A small audio embedding model, trained from scratch.
Training: soap at rate 0.002, 5900 steps, batches of 96.
Rows from block 5 of a small audio embedding model, named by matrix and row number. Rows with one number within an expert belong to one neuron, the router's apart. Each number is 500 + 25 x the weight over its row's rms, rounded and kept within 0 to 999. All counts start at 0. Numbers have three digits each. After the name is the row's rms in percent of the matrix's.
After each expert's rows are labels from the 100 clips, of 14976, where the router gives the expert most weight on average: "responds to" is what is common among them. Only what is clearly more common there than usual is listed. The data: acted Russian speech (Dusha).
# router: slot weights (model.blocks.5.mlp.router.weight, 32x192, trained with AdamW), inputs 64-127
# up: expert up (model.blocks.5.mlp.up, 16x384x192), inputs 64-127
# down: expert down (model.blocks.5.mlp.down, 16x192x384, transposed), outputs 64-127

# expert 11
router.22 075:535511470509502491508545548512519503485496532533525443531512507504478484486542479464466477474466450488516530511509518492498507505498491503520473545506458518504474496547493486509484458527495505
router.23 075:525535469494507489532533554543498506508499529531511451519506504515494502486537500453496483448455480477502510522515511467474523494519502509558477541511489516493471513529498497531468444520508475
up.0 095:497460475507482529466469487485494474513501525486502540466540463484530532481503521479447501525483531530455509483498513494472440528509446488461477548535443509509517512479488462509494499504490532
down.0 089:535515535486496494530494492507511515492548486495524514520523500499498474484520461489548508476545444474515472531518487493529519469514507476537447504516502483479499494487510471538519524492441520
up.1 105:496468500492477526457506494455507469534464537484515544458523434475507508497527499485443511520488510504468515462518476530469453506492463490475502529504441501479502487493509460495503473514499521
down.1 088:520507502501487464512463526527534507496516497483503484540516520467500483477508451477561504462538475475524507516497496512549532482489497484529448518530525495481518507481519470528512517498477519
up.2 094:483501519489457467512512517482534561535487451541505489475524487532475466458489528495509541512500510489470547534475461531546526519472507543482482480448487500521507460554491526526505494488506438
down.2 097:487491524498493507495521465520499482491474514496468504508513506491482501504501517517480506511490564497477479460469526540465461500520511509500516503506547503528479461444530515510485463519527465
up.3 100:439480540537481492500516470502504528481538478518489480498537500497525497511482563499524493517493519476513580535508516536472457475487491485476523472460501511529500485557536533474496475496511513
down.3 098:471499480525505494468527516503460534488491491520472523462485484526516501486467515503469500496462521516486514485479472477469478546516509577463526504516509503520483484472514477497482507484518479
up.4 101:473502500471533491471495538485538500525499514490495489469495423497475517485468493516493508520488548520516479468502509527489475491481477516490535539546499510516483520488551496487509506484488552
down.4 106:515523486489508491545495522481522509530511487531499475500509515455466494480518460494521538472486460455510500544479504515499501455511474471525430474498499506449477485481483496512511533468468536
up.5 087:476487489508472430508492466498505511496479502553504477491515501495505496467523525505547549457527502442487521499489494475531519475452487474532510526466519511496467466543490507481481497483515548
down.5 104:506498514477518518468530496513496498491506471516516479470490515499501502498474509505466493544444538554483535495489490524493479528483458513475554504475486483499516493514478494474459489534563455
up.6 095:466503527501448466536491469538543523493528506524496526488478522540456500488456527503539535528485504458509525491498481527480510485533500506470500447431537505497516492563516552473522498504496477
down.6 094:516524476519506525480518512474485495487543521470541515467509494469525506506511526544466454476488510484474487492498500528497480493493468514455535480538490495514494495499456513502470464483522463
up.7 104:489516488574507536484490498533533463531467494523519475512520490492525498485526501489524482482493537486497506481508475477486494516519515437488509496492494479470496483514491487497491479510536502
down.7 107:490495480495498507508515481504468493506519502481505471515489536525489529479484500504449446519474507502476523478490538495522485511439499537516515477444490508550514510492523512471444480495518474
up.8 111:498514495509529545489545529529472476490522518487495453495515502512560468517488452523503457504521546508517464497487503447476494531485520458480509536513484522497484504462549463528490500535496474
down.8 114:516498442496498452474504521466490449498490512493505525496494469476498496511518472476537467516553444505512489519484488490544521514501556470504477509498510506517508548544471508485520499487508557
up.9 101:525492484499494524460508482450520462513488560496519547479549466472517516466514521497454547503520492508438531502503493505489462523504458494487501520511450507479503501519501451491512474511498535
down.9 090:527509568492507491513499480526540514471507476489504515546515533494529487479523457465553493471554489497539505520497497507523518468511513475507457513494501496469500515484506482527508517487471491
up.10 100:494521429547473516483507505529475480528475486516501515480506509513520508523527502536515447512500537518467534458475516471488494520512494438506476518507489505465488469510468512496481451524486485
down.10 097:520477482455495488526456456512502474497554530476488473514484508540506515477522471493463463559472479534478515475519532487506490480482453493512516476487458489505499559499535492459497507504519500
responds to: emotion: sad

# expert 14
router.28 106:540508487513455514501459459574503505486528526454483485534487505507483542466445501489502517481460492513472495542541490499512517483499489500490513529511467503512494517500517503561472465504447460
router.29 101:542532496496475497484478461567522529491520540460493489519487516486473531489453519497502523480442484503477520510523546480487521481508474497490515509484472502531491514482511508537489455478467481
up.15 100:482451520470479504520520503512471538504514476519469494474461543540517516499507470475499489505504498532492432483446509546498475480504544547514490486505492477530509525509488501521513542510525521
down.15 090:502513499473437494541500459470503497499490523571545493520473486471481479497466486482463511503509519465472548524471485470488497470529518539473522514496477460505483509471473522505500521514512471
up.16 097:492485508482469466555531499496465555491507461505470483471498524557509520509498463504547480462507478503513454499455494508500491481486515543436540477481503461543491497489524519531520536486496474
down.16 101:492552545547460545506526433554470519498497494502510489541477526494463553483503523476471478504510494475538514498496472485458484497487536510514512484505481464504481524479478498524495523525494503
up.17 096:500528515482482508454500477490515481495514523476511527509468450480470545496474510490503484476489528499462530544535504466542498538526487495503481513497486500498477474482488503489481480495491471
down.17 091:505484480517511498508455537506474514528445529478461487474515521518509483478497495498526513492517474519511480473535508478544541539415471460511526513508492524512526490542534464474485496481479558
up.18 096:518490454500519499524503509497538514516499498502504557500494473474494476553494521509480489473509518500479492475474526475524517468492480496451497549490510505507464504487503530451462506519461506
down.18 108:524514447483514484527480509493474485508488526471487518465537503498508524532530514472545465518457468518503508494515514508512480536483453480515458482493467535468545515435511479496504477506514497
up.19 107:472460528435472473522497504521472535492500488494458500463495541576518519512533477494490460526520506507537432503471506532511460476500516527480537508507475482551526520490519535503498558496478502
down.19 100:479527517509497526523558451497506498503531512539508509538491496513496501551476513515450499529495500468489544470479492492435481502541506521485508499479499517502514508445471519522528527504480482
up.20 097:469488539488486500508471478527488482474519541533478448461528508497484519460530502480469509530519489519526573490523474483449458562494480514566512459498471487504507488499505504457462500494511523
down.20 109:505503555455511520468465503493535489508511448470501525510499529476471469457507529495506471470508539482450517507443506506490506474515489533506450508492515483450478508514521489504482521509494477
up.21 097:492508452502511508467486486453499496522523496508498485478481462452508494527492531492497464497509523489457505519499520499546500458521497511462504511514520491496478501479530507485496475542479476
down.21 111:491463466482506501518498518543492455527501549438480484436493498501531490521511506516539517509460469535526529473516515561521543537461450456525460475505497492517509501510478489470498490469501528
up.22 103:505521481491493508442496490496515493498527524471507525528475458462480543499473525476526499490489529507464520542522537462526472525513474487488500482491450518497498492483502526520466467490491471
down.22 099:521452467512499501501467535488505511525483519499497476478517515530506514476495504507554543487505469528483491467529511463558512522421485464500534505507512554524508471537558483467500486493450543
up.23 106:513445523470490482529497494437500550497478510539495498479535539553476524461521521528529513509538493530491459488522501527526542514484504501545539495495463464535505490521463522500524519482515482
down.23 109:501504509507522505474545478551504488488502474493488479511495510476485468480478503528457515532487523497522511522504433539458541494494523511499504499465476495455467501510496491517475497550538475
up.24 093:494499527495467467543525500513469567518495469520482498492511522561520536511491474499506481463503468513495459505459506527524471497493528529456496507494537478525527495498510500546518525504514511
down.24 092:492518520506460509533535472522486492500515488557517493559495504485495542473483497461471500493514517475506503516486475467457479490551546510506523498492451453507501485488473507500517550511500494
up.25 101:494450508479492522493507509562471541519505476486481462481510501514509517496519502459493515549513493509518425488481504495483501486506538527481495512507536483548521538485482514490514536507462547
down.25 104:479492537498493490502529486435474524469539503518512535503516488480503499503481487506468476489480493444462488514464485490496515486531544486467518488540498507486498549486533493485505491458482489
responds to: emotion: positive

# expert 3
router.6 109:518542523515457484500504516537511509491508539500507485544496499487481529500492495472533493481441482513499519514514510503501547488465472509506520543514494509503488517481533506546469450490475474
router.7 105:523558511522460510506509512541517517509504517484535496547480489484487536507492480473529509477460488513502524537510512482497544478461467502498506538512502522499473505481540511548456452498496461
up.15 102:472512488525475458561500449479531529494519468529544502508499516529478498434539442501528492531548471469474521511523487489520526495500488497485513521495469496553537463529539518542510454510512483
down.15 117:498519515446518494486507517526487519476483509465483478538490526517460520502489481524471513504456529518530501506527480527531525458543487538479478516475528510475499516460481527526458509490519493
up.16 098:505531495511507490449459512532512508499539524488505500495449485455477507508494505492498497492477505507476524542513542464531513533527483483524505478494456560511499502502506556492480462491523504
down.16 094:507476478525497502494519526461473532530491513569510471467513487485495491474493518550537563483519490547506503467544510496534492565438502517512503505509478471490526483556538463469498495496517541
up.17 104:496463530502488518522504470440510547496507511537508535491522517508459542460496513542503553474500524481516540481504486499448479500499498519475521496536458474533517511506474509472522524540541503
down.17 107:488542559542505519445547470485504479480520463483486551518467479474515505528470498488481509534484476532521488513506488496454478493495459500544513533474485505514482487502482496530453501500528457
up.18 106:472484490474457457532507471491503511455509455580542505481518515524479525487485451505541497482505474514497513499491485512529502512497502542472505491539473527505489487537516517519533498528519484
down.18 099:503522527536489533506492519514489510473521494458516526498470490508458534488526487506483542507444515476512523508477498494452471484474464524502528532488505503503499509465460538547467520512551497
up.19 098:521574542565493475521523515509503516468502462498498478518454506466476518482479471503516474491481500533460479522472534519501524513513445501496450505512481519485483443490479510507519478516482517
down.19 100:493483514433521447518519539500470509459498491493487481522505522525474500441522431511537528466492544448526517507526487454533503488495516529442521514481520516481516503491526518466512482496504512
up.20 094:486522489490485475489466509522525504501518530526527543519484468482489498516492483479478490498494488481478532532524529448548502541500481488524555487491444549488535496530527487526494468510522473
down.20 096:510488503508520497499526495553486507533464474514491486514537506526498546482509505529501513547509524572499486467509499523538537514525508513503456526493504500479519489543480486514499510480518495
up.21 092:536541507493506464524454482546558528496530511519538506502482542504439500434511500480516529509516491512476492543542539469490506559504471507555516522466461516459501468513463483482504490538519487
down.21 109:486478497442467461497462536500485516503457529463475480537515521487510513477541445519479471474465498522509519497521510502521479507533459519471497537496537514478494475499528515503454499446549517
up.22 098:469460513525488485529468463443517529458525506521510522518510503515456487479515517525504472492547486463512523490508495478485505512463465514490526500477479497535544493522528514491515498537513485
down.22 115:485542515524496511469525458506514523500485494457470550503490478484507517528475507490497495537454503524475503559517479541497496468561496507539468511472504492494472500473495484505438525488534456
up.23 099:494509501501494472469470491534507517511518521493516525489469504468472508525510530483508500482484489490486509519504539464518517538525473478521518479490478539490505512503524538469465452526536501
down.23 100:498498464495498505478503526479511536540504516569517473468515488498518465494493514530543546495528500565516494498506510503547488547457523513499492503513466469522540453562499460479524496473519540
up.24 109:522516481506492504459524529526503517542512498493516503490449492485438503532530511502468528493484544515507491503479518507500518541506489512527495464506514527481525463505526518516484500536508521
down.24 120:476478450497472486520474523515514484506499519479501469502513467507507500513504463493487507466450487473551511490514506506506463461465511512512502538503522519543496452524545528503513487488520524
up.25 096:461466481514509468516502460428533507500472456488557532483529523530497532468548478539526500513472506488478520500454466499485477511475507534471492472478481522562486512514550538535536506514516475
down.25 098:513518511507477508515473499565502470481487502479458495477447530511488505556513532499445547512447531475504504487507492501490491505529494497488509481501490510527506534463470533527497517531489496
responds to: emotion: positive

# expert 0
router.0 098:535550484496457485511506500514515503511516534510520495560503476491474540489494464466500500468471453490511517516515511455501517469473509501516503546499481528497444506506497507555467464497458494
router.1 110:524539498518453475504525520536520500511508528493511493552501482505458521479501475466509500464446478496502528508497530473517530478480504493507511534494478531488449505496517512552476455489462482
up.0 100:491480505509488488535523515496490508478492450493507488498479475503486500537482499481510493488502499484509455437439490554492498471498507550497442515475539490479493463514512511546511539519502493
down.0 100:471477488480525476492484520487476518500514475514500509507473484470509481530516490477492488494553495476486514478491509501509482497513550505488522480516498498485518495467497512456558502552500540
up.1 098:506536516483504522470475499562524515510519527488511515486437489487446523514474498505549494485483486512464519573533526468515512515497476486530515494500469507475507489474525535488470470529537498
down.1 088:498466479508500522512502511525476509515532521566514475536559527498479523446503485561486521479535506544495463493507515459497509511467502505504481489493484485507540466561530483498505531455520527
up.2 083:475514492533492478537531481505546545525480504508530486549506530543489538500486465491530507454473495474453505560508498503493474502461477518511498495495441489561502496554533505512505509507532474
down.2 085:493506521505477513489468510514482481493479505503504487497504516479449541451495520542522494498475539533507532503546473498499523507517511499468506503490482496471511477490464511493454483452528475
up.3 108:497485467510472498468465494482506511521539525486525532484476470492485473517482513490470465516482494524488564446447509509521516529476452487520521502514494542468524532489534498506487496490544509
down.3 099:535528476514516505506509530489526499516482491491507500485527489483511533487500510489551536524476487511527498507504487517495533494531508514476504521513496492476456460550483523498470494492481471
up.4 101:508472510521463526478474481499510481496520544465492534472541459465504520481496519482437499538495505515486542456484464506488484549502482487502524533537509519513467508468508518511496485500494522
down.4 100:532518492471544494461502506452523521494512489483490512507492479526522458502506524486544456525512483451513527543479474510485501449580503504524470510514513512468474521534520495532491484517456474
up.5 103:488459486497483523478496475480528474494506510481495534462553464472464510467494500499444511545501503521491546474524470527468465532496474492502509524532482495494475488504500474512485490505493525
down.5 102:518535502504526498490513513472516483479520504472517543538504475514517471494484506493525493505521503478529527530447486502488514455528497490509498521522518512441459525533526484540508487512467477
up.6 100:512463495502484513480490501450513462470504523505500497462531458489482521488506507492411520527477512545499553470489471533463467531518485492506520528528481502515472481517477480496488498502492523
down.6 102:545545501483530484495492499459520508517527504464493507501507502532516453491500498494548478512523488486522513530463505501510509472547501526525468484507498536450510537521523488529507480523444476
up.7 094:532526541527472452529511472481502536480461427525532466527457483484466498500454486496518515497473494506475496472462497517483521488503487501532445494479488469448467481495529534533519514494487512
down.7 094:485472490472481492537507512511469537466475504503472481536485538472460484468531458529476531467530542449497485457513487477509507492501539508465514514512478536493493477473509522468508496534525571
up.8 095:515544507504553497489475481552599513507473535505473485515472529499471522500441509492519515498494495478539575547483488483512465501504465488491488487481532533522524494487516495430500488575479513
down.8 106:525501446535443457541483509512490516521486500531518521491525506474547523440537497533500498440513508505495518531520524509509500526499480504488465497528486467485517482515487477501490517428527493
up.9 103:520510472496520520511481525534539516527491479482494494503486534492487508544504506500487523468490547492514515572516478490534514447517513477490449528496499510571494513479463494501508481519509470
down.9 099:519474521523452502451489500509478470500498527574485487500497509542503512491476500507507466506469444541473521497502522497495462538452467497470553475506479480515546483519509453523493520483524504
up.10 096:494534518501501497458484490579542522524512524481512516510450514491447519516479516486508507494470487492477519553522550481519493532496484499525508477508460529485508476490523550481482487522515476
down.10 094:498455486479471526502495542489467494526509494597508479486532523498492493441512481557488528493514513552505498488521507470486519533492488508466499506505504497506526478553528451485474488440521533
responds to: emotion: sad

# expert 6
router.12 105:530535511519457484505482522541518510499512534496518494559494482478476521481465466466525510468478459506500523510520518470516532479442475500527520552491503535491471502491514512534467460500486461
router.13 106:511537501507461485495491524519517501484501538512531498566511482483467530488487487473517507483480452502505533519506504485513541492462474509535508549511481512493466494486507504551483459467492455
up.15 101:508471540483477543458495502444519470459510522515471503450551481493464512504485531503485537549505478539504527463493475512471458537499496481494513533496493484503507486499469484473518476496473538
down.15 096:518544519520510500486510480484537489478527507449517516500526475506523488503500497454496476522537472486538504537491513518479527483532464517526460533464526479493478529526510523528465522517460452
up.16 090:461463479468500505526514553471545499523468485532531518510472524545504494487515459499517555477487534494533464530489463491511496532480520528505513489545478492513536486490523493531511503549492430
down.16 088:556519551519478476504463509512501508508465479465502456499522513484469539485488499520484476541445479514478531468494533524478491485498457505508512481515502536526485531492497516536482508483528497
up.17 095:465479480507539488499468471497519539480454427491520536466553543504492513514493468547542500480509497496506493532478475495506464523512505531500487485489497518558501491548510518544536514486487497
down.17 092:523486540523471495511481506512455490475535519490454483473496513529484526521490536492481508515446507462442509462504497522513464520503505477501502492511528538494502528469471498505483485546489537
up.18 108:491497469470495464530497507455491494467451460515519510510493480499476484492493484500496533490501506503513508472464429517508504508499534548521475535493543486500470476527535506504516530502506477
down.18 104:471510507485519458495496489486470522468513475455492496444480501472485492491458496484498523488554531459527523492498490527531504501452510533488503501488525509477517475453470488479493503521481499
up.19 107:510551504531500489492489489511477520485515537492519501474425481462437506526482475497510473501467494472468490504504534474519519520517483503530495509489476524471516451516493510518486445493520501
down.19 103:493486479464477498518536534477480514507483491528486469532538529470483479476515492540505563478527548511522492464489492502538491503469516510491529515536500510504501483569537483469528500479557553
up.20 099:464476483484504492552490521469551526506483472529537486542483530526507497494539490519527559474504522513521485530503466502510541522487517532498529483545449477531501522472514536529515517520535467
down.20 102:538524539497499508521503520526497498509479511488511499510519489490466538474483484531484463519449486536487512491530541513445487478491471470519521498460469497507507501495467511516477513466548489
up.21 100:498464490492496502481484500458487488490484461522477530442560494516490524469515528507560480479539490501509531472495463501467483544518502539505487488515472532515508448481492523507525509493495507
down.21 107:486517512518523516480515465533533492486530464446504504501497468498465485495490510467481504530470519465497531521502486508464520472472480488537498501503522490482474515499464514517444528530515429
up.22 101:522537470453486486521477501543503533499497475498534477518418480497437516502525462503506493493516494480439471537500525511527534499525507501520509524525494495497504483501516489523505501504517490
down.22 109:506509533491475510535473532517453525504508564479488511512534497502475508465475464548498491508493503514531521462511506524519477485463475513490499523493496476495530472509510505502510507465567516
up.23 094:537440494497496498502487497483468513468521498553471530462535506496502543497456546497529518511548512507521479456507471499454456496478515532542501519514485485500517532492480474486491531495493526
down.23 088:488526525482552486469515479464537459501512462448506478511551451481496476472509506472506459532502455490510487563492490522461488484511487514523510503486512541504495474498477485496460486500466407
up.24 091:504542527486514527498503510583539518508522543519517485523456486510487514486489482515501492514477502492495487581541566467521498471481505523478517503501467512502522491528486523508470481533512464
down.24 092:501475515479476510530491528526463537553457528539490503529512533494467544441495487501503503478498502573490492486499507486520505541499492456498510508495493503493510488491503490498535486453517569
up.25 101:505515489489481514457465516549527521507531563490517512496452503499487507509505520503514495496475486478486510532526563499530501514498468501514533498518472523461490495515494559479463445511523494
down.25 099:493476450462495522502505516466520513540472534563512454482490519505506506475496478521527542465513519556500462463469499505529512551467514513477525519506484504499508474559533472501496495453495553
responds to: emotion: positive

# expert 9
router.18 102:511511532515447492506500504568533507511514524503502472558472504504473524484461496481511542461474482492514512523505533512499538496457473500490513517515494494502484489476547510554478450487480449
router.19 108:502504532522473502533461508584481498496491499505513497536462486500505524475476514506510548452485490511527540516516532526518534529460466489498490495547514467494479492487517503562529454487484479
up.0 104:512529462521504506472478511539529526506528534484514494493458484461468533467494542502509505489490498512481501558499538472520509511492463488504497505483461558479512480515531558481459449532505509
down.0 104:506427490486518487498500506459505547513473505524487449462508503490470490468495520515548546442525507501508483451492507530544494498471511491485528509513481482539508459555577471509520522478438528
up.1 099:478538498499470476567498515527498501481495496526507460476478492504511516467521457511502558519482478511518541539504503554518514540491487514493523494492465465509505468555496493478533507533497493
down.1 101:494513517453525484504529512538488487505535532487480549529467505528475522517524472505507519519456508500528488508506488501446496502546469484509489513520460490478530497492483535518462497484504500
up.2 110:533473499505501449518500490470484480465496499528503540477507489499514510523514522513514535467498511501519476457519433479462472479499515481474515477522467440470513510499520481502515542519492463
down.2 101:483543522496515480485510488533481479527530501458521493513517464508534547545525493464475504513478534497502526520512496520496523476546492460528472532457494516520499472453506534535482506531482459
up.3 106:494446490489497470517528486485457516501491444508485497484519508512515528518491506508536505485503495509532440507503497545496462481494505548470477474503504448517501522502535508543536546474490500
down.3 104:502515512534495535493488483553480477471481543506511520531498517504501512535529513443492514521503528478504545480506523463517513506528522453497510526488502516491470541454509494546477503493476489
up.4 108:491502481474497549494478504525510498488518512511490473479465459469479507449532488520499479466478510502453515547508474502474491507451491509516516474556502515454505451510473483524498455481541562
down.4 114:480511512457472477517488537515485524528529496495454500501477509497521515459496479496485513469455503485550497516478513512549519487494476507499531494486540496470471506510547471495455525439500479
up.5 111:479443524501488504531485489496457469448496527513470516457548509508502516489474506487470548519504500532507523492534471490470472514528490478484521472546500465514482488521520498498490523514476488
down.5 106:468544483509500491500500466501513473496509509463507481481502488487494528512538515457456508539472505490459494540502473450433480518526464484528470511488490487523512496481467536490474522564521457
up.6 097:492449524498483472553530479482464516492493428515491498523509494513518495500507470507515485486478520499502454491488493538508506487470487569492459492482503510498507489490519495515559536477542510
down.6 092:480485524503511526529482498466509467448494528483523504543501510521517493470476456459488530468518545485516534503506511458471519550464524520491486507471506478473477532486484474489508459498507488
up.7 093:506499516476475520510499500504514474479491492522493485474469532506455527501480537515515554478508484539540521492527445536470480519488494497511510485515448470470559501481477479501534481510500550
down.7 103:469503489475522438458494505515504516485512503504476537530481453498492540491517470418495489483524535482528489542522491463434507462477526514481540501496533486469441480492528522494476497466486477
up.8 086:476522493457515500486469523547515529509504509501491481521461496495499529496489514504514499520486514484497506557481507492548501482510481494490495508491483550495511498501516533485453489520510538
down.8 094:532476510501494528484520493507463510534493490514471494462508538511508510505502546532577464479485510519519472463482514564533500522506492493510499538530490511523506477535505472513505503494459505
up.9 099:501476488436448564499447545520479520510493491502500503483479492481459497492503528514480546496503535524491535516481471517534531533503489480530550515520470518488519496466524488527490478516567527
down.9 115:498491456471480478484490498531565514536488505503459481490485482485500549513550461519480500500478461461485468503506495511453476510508469528506479515482522490536517448506541496513489502498487482
up.10 106:455521499507452495535522513517448507477510484544517506496493520492518526490486498532517522551511529521509543510490486533502502524485465540498522486489455449516494501510498489500545510510514480
down.10 112:484530528515529526494488508502521456490543540470499535513477459516457510547505493510496532518464511483493469502506481446440488499515492469488489507550472447497517508503462527521470499501516496
responds to: emotion: neutral

# expert 1
router.2 097:536554483514479472515546518525504495487510528514507482551502486515476532497542490457498478462466451479519506503494523455501531503510516485515507541472508530511475519513504491542448461499482509
router.3 093:529537462524484476513527524520506503503535516489512478549514505509479526476544474473508470441459464494512509482494502459476529484502512477544495545482505520492462516493504487530457458506464494
up.0 103:545532545516485469551545465527509541512490431514516496509532499528488500515477504469484472482447481466485495497467510529508514472467484580484504460481511477510476498514511503522507517501509490
down.0 102:480492524503471525489512509490546499501503521490475508528499551491461554508493469484481540493502527480497503442558517455503504514491509504515505523503494518551485478469463515502480501551506554
up.1 100:450493509489507527537523500468521500532474462536509461494480496530469520427583492501500543493492492484501515529518500510518491504490515494487483484522490468503465516536472500491488464516543495
down.1 098:502462518506459498465467466540488489484510508477510499486505518485464516508461506499490488497481534544524469486498514514513496544469501496481520509488508525510511532521490524484477479444525493
up.2 098:511475513488493509453453496577499514524536513476475546490487528464468514501503527487515505500521536520477497510507521495509492499523500485518513501501468488503519497466556506461487485498499533
down.2 091:467479477510477536473496511561526490491483474548504486480483490515528491513500515502467515500398517500483525456477474512492475551482474559494512499519502480515531487556496472472481525481529513
up.3 093:443497527466510496498477480523503515493526519474503485481511519482480542491519509473555499492491504512491488536514482494526501467500441485526517493469518478540453486498518511522487499507489561
down.3 096:471484520487467524486485485543491475489518475543529494478482455534513508516444541526465473490454514519524500490505491517523495582499453545489476490493497478505522529534471488476478515459521459
up.4 097:475499498486462469509491500508514524512482491574495478488481496512457497459560488534536528473528496494482531515530505520530493476490507482528486473524524503509459486552472529476503476466517527
down.4 105:509492512520456471480505479538492478466503509466483515482509545462472510471504500488484489519452549558504513471488497534502512520440455509486495526468509478520502513498481515484480512481529481
up.5 099:512545543549489458503519520509522498524497441535513521458513515491441540505491498489519493482491522507490500492488506514525473485528477544483478488471556489506531483458491502493492474502482510
down.5 095:459479464487501512484491497529546529519507507517507487513486542495502504520523490503497506472484497524484535430537527462478483515465502557502503500528459512548550505477460487515486501553492534
up.6 094:510466484486503524446483484467476482487477542519502479496547481479533483497484489521464493521536532485508502487530488505490477549479483480523534517541436504446492491501506467507486486500527518
down.6 102:524492495460528460509528512474511508505485490460479485528514517509495485445491483464545512502497485496502496522509484499481512479533530475487462514517527519452504494513493472489512499528476458
up.7 104:508477477484471497444517491457508458494486531478531541465570471473522522484493489485448525504506500485455543468500472513498464517546463517497524519543467516474497501515501466501493498496497517
down.7 097:538531531480549476520495482480478494471512503455519499534498507490498475476521509482539510482569530468461525525474498490471512460538501467502448497502515504426486483513511487516504502535485442
up.8 104:531502560506489447482497505534497528527473452557516476492467521467447527519473504517505478464472526499465521520471518538492510488507464514493508469446528477481490467464495540483477513499477505
down.8 093:462488480487469526533496521543538520502502512482476505509492488502468550495493493497491499518503517509510484434521511503508501488460519567510489500531483529552506464534492519501467508512524517
up.9 106:478477482521497504498459477553505505521520521492494509457476472476519496503484493504484447512505492530485530492495498477523510533534475496487518543508495514501517495449516536521494542519523516
down.9 109:501478469479499502503529513499485499484498512507501527492475463491510498519537489511567489489473463506511491526464488502526460456514513481503490511547505484495521490553525488480553503482500562
up.10 110:534513516498482513509546490533490487468513436516530476504532509528488535522452521491524505484466518472528495517462507503453477482473488484497494460469528519491468483506501514499516558496490483
down.10 099:477492475483512513494539544448532499504474497518480507502527536492519542482492462469488503512501505484504512478540486474486501488513533494502519503516486511565506483429497527520462491522497555
responds to: emotion: sad

# expert 5
router.10 109:536530527526446469484492496540509495487509528461496501559506475499473533496470487471546523480454481482481530511513530498511531479459489514490497539514500513503479493459533520546470474479462450
router.11 112:521534539521464479474483504534527510503502533466512486564493484489481527491480489480507508459447487491481521523531507489523536473483484486508514528484482524492476509486528513552486464469484457
up.15 103:492418456513511545507497489501517494488521532466459508469559477507490509470489537518488527497480551538520491447509489501487435493503530518519494499520493520494525489485536496470507511470484496
down.15 101:480532491452512490474489487511514470510508500474498526495465457473528490504510528438499455509480489461485568555483513487481510481552475499538517531507533504470454525529492501514523495552507464
up.16 096:510545500496497515482485494543530500525513556477503511496475501492479531495490527525483476511494502524489521568519546452532480527489459496526515474482462553499527499491522536493468468483505496
down.16 087:516429519499495483505517527483478518517468508573493490504542513490523484469473505531523552476487477525468471467523489496517502511465507457525537518510488524508533478513543477507504477473475512
up.17 099:490465526473487472500511479502509509489509425519487497478524489513494510528470484475510518474488519494508457488461500538503498490508534568499469508486507487508463492470533521516517538488496495
down.17 092:476472522496502483511510472476473502471518504507502495514425503507492503524506490443480506498559506433466485457464492503469512518523527478472507499496517502499476514484515521494536502523485517
up.18 101:432491496534484509533475477424502523527485490506504499512522525526530524467554486535528503529479499477493522499464523508556479496504519520471531490463508513561494482524544512530539510494492458
down.18 107:530538529526494483522495502535489495490504505477468485504454505542469490561509531521478496520485511519501508496524500536478503496531450518522498477507507479517485520448470514521469523545478516
up.19 108:498450470469495521505495494484459514444527487472468514470524474484504457511447528482500545473493519508522479449500485532466474513513547526500493491486513487458517477509520512493519542497485490
down.19 106:494512492505524441486509461504499485511543478480510529487501466512525516524498456463507475500535506437496484509496488521502496492494541529501512507541482531481457499538473469514465471500483460
up.20 085:487490505505495490516462483493527557513512484537535532493471503524493532455544505542544498549531519499487549519490515452514498506482510521451496453508459516528523473538534520480497529519534489
down.20 097:481522493558467552516491501522490469505502471444480476520495508481458502541464489512473508501445471536526525501515501515463465490481484507516471530521488470537503469461459500530504536476517499
up.21 100:491514503497510499454489505569512521533521566470487504482452495480472528500472516497481501481469504488486530542529515467499463532500463493531514474483471538476497499502488530487453455500504515
down.21 092:505430487494481520504488523481484521512483508572503475506526528489509506455498522528519546482490473536459493482514511490512465526448512493498521500497480505494541462529525476490507485456485551
up.22 100:461488519518479489531538508471511496506478446518502503495502517506502505525510462510512480486470484482496478471446511515522465504512542539501453489498508520525482497496516509524506494509501496
down.22 099:513523498477521465518499487500466481453523509526511491501458480524502449525529498455474549489526544469522500491473501519481512482516504536480522488488524480481513519456472514491532500534490523
up.23 098:495476497506509493520493521482532491516490502517518508506521543511489540496508542516504542523472525457515448487490458501507467496496534523476553494509460507531547513519530503523505548569475469
down.23 086:507543505530476528492478513532504502515488485495486479490482491492490487514480466540478454518455469527500542525528484506529511474483487531522508495479493489531458504455479518512460518471495488
up.24 104:496479531495487465532522476485470497488480429515507493502486497493504487503465466483540492457472510502506477493464500536509472473491515549488470505490524491502494475479547514536527522484519494
down.24 096:489493524502516482494537477454504490449527524484498497503461511537504502503501515456466534456531518453476503474489518481463528520507522506480509498500510481511494510486529523471519489516495518
up.25 087:495516513455503493464495533525527475514497556502511493511467481508474511523525512481436472509506537489503512534557545487508518496541470485498547506498494533457491521456489470495492498488531511
down.25 099:486460469533453506518474539489498523530461493504523487470535525488481512494503499531529472490459467522529505529533506509509491520441478451505498519460509493514518481536522470499459489466532512
responds to: emotion: positive